A small sound classifier, trained from scratch: 7600 steps.
Rows from block 6 of a small sound classifier, named by matrix and row number. Rows with one number belong to one channel. Each number is 500 + 50 x the weight over its row's rms, rounded and kept within 0 to 999. All counts start at 0. Numbers have three digits each.
After each channel's rows are labels from the 100 clips, of 14848, where the channel reaches its highest value: "top examples" is what is common among them. Only what is clearly more common there than usual is listed. The data: short read English sentences (LibriTTS-R).
# convs0: first width-7 conv (model.blocks.6.convs.0.weight, 144x144x7, standardized in use, each kernel summed), inputs 0-143
# convs1: second width-7 conv (model.blocks.6.convs.1.weight, 144x144x7, standardized in use, transposed, each kernel summed), outputs 0-143

convs0.60:478515458546459448488611472474507436563394406503422469521432539441391385517478537514484475467546519511605537540535530531505486529506420419491536604423541477434518500562526538541417466506508609578481539550497542486467519532494475528507556487601480485594600474480540519472396521541463530559548471493494525478528543640572439514522465504508465503436542539552511583512477481531424515381460418542477512482455459563508489511545445492500456
convs1.60:439497507474525454416498506576369480472479529483571466492510469465476473528534516458499396573584478436491572379410466544423488419543503572566501457658499549511424490459500467523563494507542404537514512530444503532518474473562448422536438496457548478343467457463466571526573522543537466542452458431456506477541510394483468529465514425493530419515480489412506539526578547526446496451519571485471446467486484519489554532456484556527443
top examples: voice: female

convs0.104:534506551437481436483448453590520403544528446588553514427388557526517529543429586434542493532451401588511534473580526402616422505533590513495627484524518537574587480544436527544504544484530468453473526500554567435469502507498521521451551567493523434398408464427473476477474425512428543450458516440492487443503452452503527470478503597551507561548506507442464463556523555479511508454476506536449494522520491560489505461454446597508461
convs1.104:450523440459407513493417495586445539466453497526557503556461556458468465479486446528507554417515493559372481465416533519449513474395551581434452520480530462602521518566481513503472551530526505570489452498473534536546527445511430416530504524554524443416465499509548492438538547490488515496495502427436494379425519428449542502424536552453414489553512486528470478525549461458582458593566572489500579490586580439496425584534474572587549
top examples: voice: male

convs0.101:545542504563496449533500451480482547543504465484520506531571579487579515494505522458497550522513453462449482583473376583488475524466525545485460495529416506475562558552497438484443494372532490517456438519532489463496528563434531465527477445450509529521531553451629508554511420521523500498535485525511547466449492482480617480448555589523497480490441557521461495522360537528560544403530452432556576555584442373557511394478514516363544
convs1.101:567504548495412500533478441563566455546517518528523484500460492543506527486539502513427494462492472522568419463486542422549456491493534505496458485501475629600529484531510563509583553508509551508567567590566474411596519636432527474478583577484397518547426506522489539498365520479526490493487443533570345422503547507454455450467481509455481472487529444370457469458531495487489414494452444547511488424449596520501428502490499521521493
top examples: voice: male

convs0.22:565533502580459507477400489491557539466512527307552484613503450527451502505567539564470589451514518535421498425505409500478432507483490497524506586575508511519511480548546475519428495455518564604468504470525436576494439460440481460495454503492485391551556501453425521434570425552462502542410462532514525460443490522519483502526477518501429421498500502546557651508568468554510455557447519529515483483558520404527552528440562461500440
convs1.22:509392497467463471532384577531465479526486476501397493543524531447563459575449515526633462591586578508478474481481612487534478448543466442488561501377455466479506533397482472572463456430385527515459471392515496508513485531530490552534475564483469560426479603618450438526489492416486559474462487481442507478435440464551466537542474401543495423490469480512459527492493530510493486458468444475459470478426469519454536574477550425524513
top examples: voice: female

convs0.131:519507447548477535449347502511486507549618417506484525473679517553523541471551512502539479475510506439470441554489475581443492597542464474551569504524522476551513556495443518492553435412506502438511451477479479415406514494495474428457472545458505497434551528500624534511494501499524510534462485440531399508417496493464567555523571501474500477435442515496442496488519461495600555591546472430529472558592522461592555513553462536440403
convs1.131:549580530508536505537441484478489475482499531448535522547447519457433519545492551579459561387450476536595465516504447446587672590539606504396440503484578520443408499523506499481522560583542589456519542463481489429463495470492517567409528571450444525554542606418456544449441495564481458496561503563504483533586589521511450424469477491457520528538509524404501544450473551493441557422496470520517480548537461557520499472467517467463498
top examples: voice: male

convs0.109:477483463479498575517429394467466513548487462444511491549527534530525497487509495415567611480482479527543493573531450545436457485482482541481469522475348427485497459443475502472454415436427472453437503463476522509539543471487599484481577561424473551463530495574613584570442501563509500493501421497449410494475458498554543539518672558471429546474482509485561445458439600508627553521560523502546514521547516442537511444537453553499494
convs1.109:474561597525506483563570465452562482417547502504460529416531534531507521468561493551488452369466491498480526564546547463576546543531509491495450512562507537482452565611469562470556530503567600488574517483602466466508517520525534625461534483460487527483518518524408475454454525453451479531534600554528553543485627521523517449559394546527565453590492521438494535482617546551507584524498467531561548508527501498622488461517541484596514
top examples: voice: male

convs0.87:485545508506497410442457506471346420493455519627506537449494542465534488525440439450487553463484541522531496518531529434571577493468530550567492477423435529474479480509476669430536553521566590482597499476504486516543503498573452525549623487471487519543503526523369474443506510506537450469558519547487586437597434513510470539529459479414501515482460469534539498538399468506476444540500499558403471553425523547492452470584531534500444
convs1.87:428451467474501555391544488462476554471509501470425386475456458458504437462514527569472423513573525566464480456504549458445540500414452535457538570562523434476461462482457449555525495583476501523470462466418549562407539371557488552532396443537594457435521492483542484563475470418513563532424517438459422501460569515543564536541523567502515508535499493535447460500522494541523527545450552428455602462503595629555519480479441550533478
top examples: voice: female

convs0.98:486538398549530480471593494390513425493410581560517531500474461498530523421557485545520495435548441397469533522427540566539522576431442493501503564473570564442477463502515561449505479502514544515576530437505482511484489543537470508515483490502464616501533586502680458518555482535539493426453525503559415499503534584506520464525587361503442469491519545430464451433519509438534431416472558455552537507480570483498459510584460541476503
convs1.98:538444447451474530504507552410499576501507327461508432540437433535433469461486457545386424541494512499455418416522495438466435482521507510512548557570492433553572522567517440452499515496483443524534525441550446600539551500483554593421525461492495458497554430477493467437499525380444511502461473414484401574516537562485439473476525511398530499466595494515456519574477511572419468517501605504430510518505481506482514509477520417558471
top examples: voice: male

convs0.39:433519509437522431528418410512530551505527453477441393544499487521537457404586615609418569563524470455527456556437489523533484438583526491455486524490458522483442450515417526395473497454461590501482515512552498572608544503479469523447481540524438551515529555535519427511516522469551448417531490494570544451531587587531535476409505543475497514540454458512541484513556457508629515499540473504529527430468558465467560471442502470626429
convs1.39:515458538524551475518524567519563485497500434474559540501534492552557526554537528419516438472462496510503485467572526544466507487517426408606592560540548548457510527527556497469442524485592456484530482523532409605437559518541602555547493505494520473501625391490497497513555554636491490534536591519513510619496505486572597502514517484580582506425558491582523523501557592518482542464478439587600538510574550460511540476557540495534541
top examples: voice: male

convs0.2:438557643541473460508378575532498403361475441412519546487528577539447456528573544422562442543460495509519453552488526501518496583466495431539549457522530502482504538558418588456469487452548467446526449492520324474475493502441547473506477465518440579461383536519529498493496538603462466483510585526468479497483551439526555480450515553508499441487474532513616427517484565536464459531484486509520553453562479503553531530478480453522453
convs1.2:496468529515478465578530534476478399539546565581535465448478416496505528449523482454441586434460468489524426494566383438645525501543428502440447457559493458536503453474498411447470563561400498477509526475513567535474600522514500555442461479473500496501492411558516545546501454388458454540433555483475501504602482551441533516487473483511542494658418483460505465505536492461599598489520468465558544566399488543491469488545472520457500
top examples: voice: male

convs0.23:474481526505565414552452553554584475471476496541544500478542501464371362475562499477485448549474512495401425464547496529531434539466510449412458524516569473494521533546508513574425461508483384517500507462489433452532511516502522535545545453413576630561480432452455540546563554612563536538491550551424453456488518505515461441518426526534355553544488456495483534529502593527484486597435515516492520475568506510425541541499507441439514
convs1.23:492458488532527559500538468551502448475477581453411455562536559458521529552552505494448482486519468481439501600482417531461486487433410551456484423499519542411470464474481516423416508641472408528499534463473564450443472448479511521542427489447546444437456587459542432503568390462479534524438387497526534525586408499459423523454425486436574509471542442503485502489455508432469548512599579433491531612451528498553465518481432532515510
top examples: voice: male

convs0.117:468501552576521466574474491458573515513463511421595439527548507579466530503503552530458484400458446548501563490498409507554433503481535550566443587556397527503497451512484416448513499519506517568497442519573446458552475438572483513500425537521571470496601453485521524490529468538445422535475565544571564464481423521438502574482517483441376436522446400484486561388434532511605542533548576485530427443510498468501488488534502478427592
convs1.117:536498464431454615436513569486495480478524491528419591469459515496551503502548486522627482522561539458493439519505610583485515493532575545411544442488484545494477546467498538550465522418583493500442446459488539542548517536458533388555473515518439490596412501497468574578487494437648493509492424513501544449501471443505509449522497480481451467448443497417507433470431548440394457427465573494470434560513426556418493487453444452476437
top examples: voice: male

convs0.56:477469563457574584523543468495545430414484461627471511322447518526485544564522494488481496534512532539491514467445513368430453513532512488490497432476589516564504471546536450478430527586506465480501510511512564365423445535474562536595625540526599515449467559537520458499504456561466480452543506471514540439487477466490588432458563516491548437531490515437452447518496499537443492407546494514474462496542461547448545560523408457550501
convs1.56:555564433500471494489481546414555458471515462548506473453500500561490541489535492452580543462399455474489488505646560497510576552469461506451469507455555548548463471521487508510599457537507482458513525492523559576468481551514477460487500384385534611503512534579486513506477629479558510512618476516563510414568426519478470477515547542496477561463485471471602433429543491401635525571459530511543516595475561497497454567443496520441467
top examples: voice: male

convs0.62:487496481446483396483541526459532614545467469452502457637388489489461495562458478618481457478453461535553446546452454559473473417597468523617473585465561577434494511504600572480438484552484519518453484544447465540572507463517448504470509553577534502405552519488538471502542503424510483510477557504505570530533565594575508507457489503421415514508464409518447456451550395571504502588483524494460509449502513435500531488459454523431468
convs1.62:549494492533559430459436502460396428490485537510604549488518477486530522613493582474516518562484546499524536462480554621447526522557508497531560576497522504572490545592488478513468479478482534525486488450490538532462536505560468437590502517505546470476569486506457634596506532617566551488456512466397523591488483507588527496483544468573532449518541527535553537429581473475577420464479508602492505475576440496454615515464558492594415
top examples: voice: female

convs0.21:407546512465506581644520498438533431483505458576503492349517490502488525518451402451504514390493477557501422562577475531394425547474395501464474427538616492546541446445482403464463503497423523485554488494408494474509504564543516539492561536487497548558455543626553483461554416525500549460534586519529487519480399421478533493487483546520443487481553464515593511490510434482508591543519508476535451479511530524473519536506490542470549
convs1.21:561460560552472460504518418488522437541542512461507548459527589559470556514583491523554530416494472432565506573456496548481573480553549427381437472408487416544518437477482565533484520417487484476543495464505504591375494573435474460448480457459449526447459497523475491530409553439478469407538508617513487391482551506497509435546571497571373502467507477469507411522485505487496479558512369515553509481505428468548455509424469523476525
top examples: voice: male

convs0.103:521574455462410506461575486518489466475482529454506490505462484436443396530534556438546429408509488502528480520493540511558491509435485599547479536545473495443545585477446531502553399483587555445523491506581554401483484507542512482458586431476477482507627442509483609532428549502525492485566482529526511515607445451555443596488435552516402464525527493544480572525456478534569423439529459547395433498440559575535438515519541536482418
convs1.103:500418457433519552527438529538424494466465448487424548574418426484416480428503537477521515531550562590540530503474466409454531490522486504457577563479438506515510425512418492552429485410476506537486476477505485631508463412561510480516477527481527416485564434388541416547553512464405511447367505504501448558395553447535470516464555526490574493524568493430509592528545474595445532478526444514506474487475496552548571541474468508566545
top examples: voice: female

convs0.100:458580568526469465585511498529538488562475427471470463506466555442493533514509421397540433517464412477478435571419427666502569556438492516447494448528447474462523514516483510512491485493520499476475551466522417524508510481413527569531409524439487510536478559540635479517527588541550451557488524465447509544475480480581551509457545540481460462543501502572606506459508480486473407574471443480565529569437429463490517427502364464548580
convs1.100:519395597595476463557470453510502440507583487493445558513504497586471533437490446498422451451457506475422443519506448430497407427495473438537454495461436562538585524474555474478588401466462480497587576488497521426466505587425501510383499490547401586551486448384475463509445565520480538455460442578463447505531540475423518471524535474558526489439446469430472570473459518516459508558541521419519517470442451506474487443445517480541586
top examples: voice: male

convs0.57:540453501469517444452563517544460422471532470554419397392473562498519482483376553519562559612593498539492524475537540495457471543549572526584436464479511527639509499454560532626425485579446504477596497537529525491557509566478541511464443469451483490510432456518547490478480562507522544543495478404524471484568532493482442526439503534549418463499457465613509451490515489554419609463400493467484433540489488530510481462477524475423443
convs1.57:530443533448495556446509502495545542519448462477500561413501517506609516523538448485508479533530485479400497493532455346495553540484481554498553462566569529476554531482558468500455539470465426499439567560462539428587507401483440429537481362576512499491463500504446458582562534553492426521470516524566530447545451510517467560463465518333485534548512537521373506528452496455559500457515562554445505448460540543523430432482439582495574
top examples: voice: female

convs0.113:533512427553535476538511460544429447572572409527563467512534494533516609538576491466560511487526536446515436472444484455532478533456559464441511403549389574510462492600467521493467550573511416429471470431643504482415441455532489516517477538471503496410488521479462562530554605508638435529505544540562500482469496549591447456437520424544473554399511564511444497549463480510545531432490493485447439579518509530487474470478417485476475
convs1.113:498445542505489523442587533624500510453482567469529459459522418517461479468489471360429571549462469555430449559479494431569474467422447401551494552496434468524493538552456488400543529516562505492495548509463474395489601520482499537473453516451446544514511456541557524442500490479417496504543523424523493487567439472428508506407479555490557525491487417479426384524498475445385481539427458561516462519507448536418447441480455561409561
top examples: voice: male

convs0.29:403571509451540531470503481453589496509518369562519508465430492522504497496404473547411550461497482537573509578504523549516462446439473485490529465567561502499525437468506453352437564500507477477453517433465564424564590527556544513478483461474495589586463513573560502483532489518442560435546516488574526498546440505452582465431513555375421458479506541494606464429457459514576526510604465541571552492489550463463455517446496541514552
convs1.29:470585482580523467520500570498529442534569439504629597450663562548502503487613409483534495480487466505492468525500525540450565523561573446556476518498423529538558523495533542516498536454531516497467544496404430516594423564482555492501523526470463498488409554536542518479528581495519418491514527534474418527418478520479413392551509523535463593328508431511515476555484470473482534499519445438517510435489535522454541574486470474514510
top examples: voice: male

convs0.106:526564548582436456462505550496531562490533457386539402472573525519548559495533487417501533430529408536516466502500412469524498521449549570542520449514533490593516514581516562477437458518498471451496446506541531405505477498516447498447461446511479477425526573562564458474530445531494427519513522457578520502456448514571494482468613641475496491446482520537552514448477554423549525574495402483640504482580452484527520446395454496486612
convs1.106:511454494552553423525572460435503503591589446531488473532500503574514515513525511540499510524413448535447442525546495542562483548466508432510448528426494468599532611477491498435456563409559636520498599476560488539507567535465582430437484534527397627528547430450439509510429623450496489394507474509554448447510570483445546400462512473461508506507561536606473497473597471484484437470471508480489495471498520452472485485543549493465480
top examples: voice: male

convs0.83:513480538504399522419481498495499457566482424609582496374492581502517562491495465528518500454586484526408507470501518431516518495549514507434508510564491516541524590500407457541605505437614426490495485440546583521432415529537483461494415585454533496506572492550496477505452446496468441515407526543443465492514523485538568572563445623476529491441546521497447506449510504460479556558478403393530525565501533490488493525587462536563422
convs1.83:486598416500496521501478501518460510507511512531517494535449488472465484495442401554426565460408499611472511523550468502475522567473610547390480513474565471472546384542525574557453483515459592448479502450497469429499424539487459516483513517533506500560414534484530487494498496542548562449502436497464497349530400535475504396463593584520441573551489400513525473501406517479506489553449493416538575576532536489447466590430493567475516
top examples: voice: male

convs0.1:466560527427597418475504527513430471417523489507526516510481511513571477523542525520529492474458471471559505443478523391475488496521586458530497544534458510446475509490500475436530610578427544506507401545511529561436461583543558515495536548430467551489534533592396506416438537490419533514515501505474508467521558536491452544518488463446667440458468555530502449514410526550388500466519457559495484501560452542558392557450516428558368
convs1.1:499561472477499539477448426504518580451488513407427422455510376476498492509535485425462414502564480524537528468569480388525496590412519465604576569511523585447428461450449487510512498513494524435493498541484488485452496441512464564538495451587571499477550457566413518571516453592561582576437557523514528559530534547552459538493519490428525512456410563487584535508488436505583564453438564487523488551488486546468599391538507496522468
top examples: voice: female

convs0.141:534485507591442524532471551415539471559537514503550470435505450520451495502560576494584420518501478519536543444505426501567457555387485516382516497497431466484480435557429567489411460608422454378496458499486527463498453450540573600551453536462489584454463509492465458492517617573483519510472538581484521447537525571560428536489514398502462525552466554566494505562470438551504444470484512514421482482529553546481577431586439500501447
convs1.141:443525506485486471456486485598514521403513523489473591553453595490485504435538494414503528587511514496461484509473468509593556513492507460489475496512562580468436575455577458488591577534643444448546552499607434417494505449540416507471494575460532511465493600466622472460570476549559473524508513482412551588588573559479515449472489553566488462513448500482453468439494540446462497539503479419589521530403556466503494514436443483505537
top examples: voice: female

convs0.85:558475352498469576508479484424456491489523532605483597487430476502487476504430494462510430462524538491531515523552641499432463469546485591457483582492470530503555539478519508473573454431477639545540525484538477458432505486578417446521500470437472479502567497404499501500496560537440453444480487432400483441449455457417487546497527457489562440548609534534531526577526548441487477542480455521450475457533629574543541470528558518477555
convs1.85:426496465455551465521444563571462586492432457481555433544476531401391434425433487658473509472583567491542424410426468460431479471473508457550501441530456423498492458543542478522507475488485466520439455549493484555434486469464479494413435481555484424528491441387463458486459393479398510449464504453489588452481441537473506551563526521501507467488414457495548567496536471606543472501587471488545489559490478546577500554498533447483482
top examples: voice: female

convs0.55:493563496460517502470478546507483470447584480575461527505513540482545568544507500356522483518539517599499561511549515457502521441505480453492461450527468431536439450558457564423507464525483429468514545506490497490522461549502486527521383480407474552493364479543477482502421622581430493526503429510500420471487463477499411428450458351539549504546460536495620421495511488433518562516462520497507569571501493527506564544600485582595562
convs1.55:444487535507511508590461468451578433586497440409550430460579514545567464442535459440476534498495466433436565497502535521510557564446625462494428429460537509515559619501483524363493559516492390480549531503610462570554469547462607522490577500557476514490462479562589473443515482475406423456465544506552531447529490482457480537543461550435451543551447462513523454467421515480472434486574477444503470433468454505494468529468471421519528
top examples: voice: male

convs0.75:524445520513504520539481478438500410595472533542459483451485638498493490525460440387542529403436388577553507451526484451497528454484565555436510479474545473511538578575403488441507495459589494554528425503523515506487499527524571540504478511470523483559497412452532434428491446526475516621550467459434491516519541516493489500574476558552501572506511380466448420539489523415485542471449561472597540608584386500532466434512479506468506
convs1.75:558511453513439382551506386451482534472520549480530533481510492503517504438435457500456509500526532573464528563478466549514454498469472494373421468541490553553517492542421564547471474520508555486571618417514512516469598510465494580462467463616487567555533496503518489546419545513485585477622461564519516403489488482474567481495540598542429501602494468508501510500512570526564454570572406412505523483479579471543453550398485434483458
top examples: voice: male

convs0.8:499527505504578491515492546580478474442598515404463585530409451411431498505511464443510482601517588461579489449533490415469476448479572484552481473500567578480502537442613525603521496603416529530477499579515537510439495439507513470532466534502547470374515459514395480520550487492501557487547506557444474541618576548452458470489520449581539455511518530453544583570407465529427458489462477485462560494530456478481496445458434452483443
convs1.8:534535491481511556516572432438522613543478506530481499557479446477491490541457567537512487425516535545484622467538498443554454504564505494498536492579541434487498524458511487471486475557517552575507494489511554464477526519529502604532612485564570509510573518594539498534495534534525559514498526427523553537464519595586536497435446481402526458460565507447567523435512505587642585475490568577448402484548425516556640580587525509482492
top examples: voice: female

convs0.44:588416498512520486576449492541512549463445395379494513572582507549509501442521560550552510472538568605564564545473472491458402488489417432509536469477480523507476519462559479490472433464525549579491517492387482648538544523478485527410502514548429484473560512522493464516461551525551432442474427423432465545497532532474479475514483464472417480545526453516566565548561488583575462533527455438477491435474627478575467480422565476487468
convs1.44:482484525527494495560543593584445524433504510492480538586522497431512515485567579520483457614517590449537452502488543551575550546521423459517501500472458462451467500475475537565537607573446374472445472476451430518430467452526495519494486471471526485423591506528520579534507416398498548405462496524509540472528556442466533581568545411521586407451512530499513513557484518611414397491536542619548528561495489448490479491556520492523523
top examples: voice: female

convs0.18:555568473493500526568426437551534472485573482480466501447409591394458530505530571502461489567560459470519472555402595535446437536493506462477569341546444500541504504542448508525546494555405490524538424476548530512524510522501396496442390531422486554427543495519469503435492587498511449528505506465532500443578451478450465475587443561534532569460488469549559463406416483473476558492480466484516473519613536433506491522525527445535602
convs1.18:476492518542498560465371567529505499602440474459595500475581440516635535587552456478443530517517450428454481451514388463546539548502627463468507538508455404540482532426577470448487504529469476537576571456534463446577465502477553497502591492508498583436417434534536452424486464483460486436474508535466497434509531521453503504494512522496509553437470461504496433547491523471543408533457523482519540502485510649451498511389435578523508
top examples: voice: male

convs0.116:471514585484457418487466514499555557513469485474542525486436530581474504514421466509426517496401434625551517543509493511548500382571416548498574503471496665498487534480593508564470482500545535550460476553393498512561474466499502473483482492604537515419593511505507470549509506494517552477477584420431550600477539614486481551417451471445444480503433461528548443563599503588482464479515504482443473506468477482542461443420440494469477
convs1.116:545521508480579577431523485562464546462557523552474578646502560511530543568443508485565574505484550473533483504463573580436518467607493609559598567451577583513522535500554442549587458500534529447473492499454512511528496494538419471577501596520511415571488470586439570526550527550539452519490497480493525519521486523576550562503526406492545454457550415436499621437545440494482473431466512526529453428483453480535504429559539504505517
top examples: voice: female

convs0.72:499498416535470448433459559484433462472519567466499549493550477503523490438463538478558472489438538523521627495558539457522499407425507514513463575594525503475527512503487533548555542574506582389553440532512529464500454415536442458511516443533494487481512428498408488471505502526589502456467448557419606535526504578482453634537508431474557429425446559579598497604461488507486496483492484524502485549515535504538384347502527460509456
convs1.72:479490514421589563524511465499464569392512512482463515548449511450475467512495590554482471477581567497566476421457427528407463458508476560564506522524476412335525478449492497575478486443504573487486507524519532494455561439516475539511489454585516420476576499494499513540536512536485532482519575470572521571407506500575550529517532467491564431452554534489509584566643436599473468489618548454488498496504424525545549504574591449542525
top examples: voice: female

convs0.84:472533469524474453452424502491476527545519465493562554482553606550603507470471468467536532495519474474508442556569447534478467568482565617540534514547500495562508453518431553441501465462585461480624468576552538458480473531493462423506414460481584433464523425486554481497513540549464506477475498393471475495458517415469579505495610566483388524477505513495439496543451511498523584472521445440458540539591486440464506466434435644376512
convs1.84:573525491498519532552596544499476537487505528572530513502498532513486476438493470602501533442527489489472467479463499515574464453463514553442450488426452512536551499519517507511561576470530467521448532401494488492586560528407543492385518613450381558651461590408507575497451440549518538504530369584517424434543489457517475406381482544493529527589476426540544498475498492543499454470478523418465454438458527564469502543495466456484474
top examples: voice: male

convs0.58:468533466605581502514560469510470424492440526540461535432468545524468503483544554387513469560508497546638483458490547441469467645466481546417542417489509523460512486438442480508471449541452396489442502463583526445538507557525538583651546497443448485527394526529500544525539508586523452522533539536515519480489531480476516486481471544503544547579486490492486487507476497481427405524474535535448535485480443634467523480529504487448338
convs1.58:539489504471394428480543547497478419434591557485498465493479440461498467497453536415420528495555468521514455560465458526482527522490467493488459508578463513457459509474503449486499488485503351514552497505452417419489476493514532479492475471447526476437489512497476538470549482500434459493456551478504472440550460490407527550480415490437345503442427425396392443468473487438493555413486419373428548397450569488477409482436462436437490
top examples: voice: male

convs0.43:470565495500513592519561449469585417459534503601511489453418487520484473528439441477478512416456511501568430520533542449502471538490424469445514403581576501494522441468470515479538502528477453487573514432423442491413480505429582445467510484411500537673389518585387536460554494591501399446553529540513511434557485517468425443512507452502588499473552493559568486541480491525516486529507540503532556529466615492520562535500490487527537
convs1.43:553560530514533487500531471521561458525541472510445386506583518558521443527529443483499494468539479381455499521491421572612601486495468475511445431458468502460541543513402536426447546453499427458479489457490501508544556524476504444487536504444453570469436557570532512445480482495412518354530480460455467465464488426467545491549497535582400585461521441446558401417480465457527441513634508463548484472529425535532421512447513503488594
top examples: voice: male

convs0.93:533435472427524483531447542548578623595476581498506478643475461470522499506453580507469506479463462473432509470550531542461577445600544533513553524578499419503516474525471394499451496540491480600536507547516468555508440553497439500559499476494520485439525432372517438568465446464520484500398494474538475575480525540403468543447561505492435439540464447413424516512533523539517497526511505441503484456491635526471606479522556460413492
convs1.93:500495453444458578458442506417485549451416413526491549553420534446479451473429449579546511419517564390512580517487471420457439460513545480499487517406545496543552489424513432525453460453433532480433500496479551524507519483480451457488502540473474477543402435388455441473542501450448549345446478416486560495479340498471544469509469457503523439421479531468563516563506435528456492498436397479471487508498521454486462568491573493545517
top examples: voice: female

convs0.63:630556481548496573481473511446568473554530534403450411457517445463493473615473472514482495466518491580386499516421408472500482544547508376572489502478483402549544525473491506498453489540453530578459477515481481578606572588540501466415496555484523573515542467426519490482505449581484440440462459501422541474606528445479513551532482538549498457492544463465548514503523482501612403523523521428530424522436560467571454480516508470572466
convs1.63:381410515497456460514443496469581464429505572551496488493547518460524549481533550424534500596565489596525468574523582563393522434532525488375539472475510470505470483536511499511491511497501465516410470403569474466516553493502499363568521518531501530497505485427425429576591378495562482519535513424472533486506404485539542542492504549495478580436432533509497482592439543470547530544486422521487580525525529488469509426528444506382498
top examples: voice: male

convs0.137:538589477548413458504607504436473441470536661485464548423419525543492541501546575488555434491482448528621462494581520553457410447411490473431491484460496536528527426547459513598470527479435443434566524493563489503465479501476528566462512531412485472514484516535507479533525436569547380568481521506522468450359542517521532542456457519545520563557533517500487518581495585523463473474502571514420422468469473523499488423580504484451512
convs1.137:423454517521539501538502477443515512494505599560516454515497471581389447441487453378375520485532497470433521584459461436469414507429462474533439436537442483489540502477485387462616496484563461537532485543497450540467519485486533534469530434511487517437510534441479511535505436452450444554395468491617444514499475473428503555509543502494550491442499422503399535437439553488427572448467411488561595489488438515527455424415470489495579
top examples: voice: male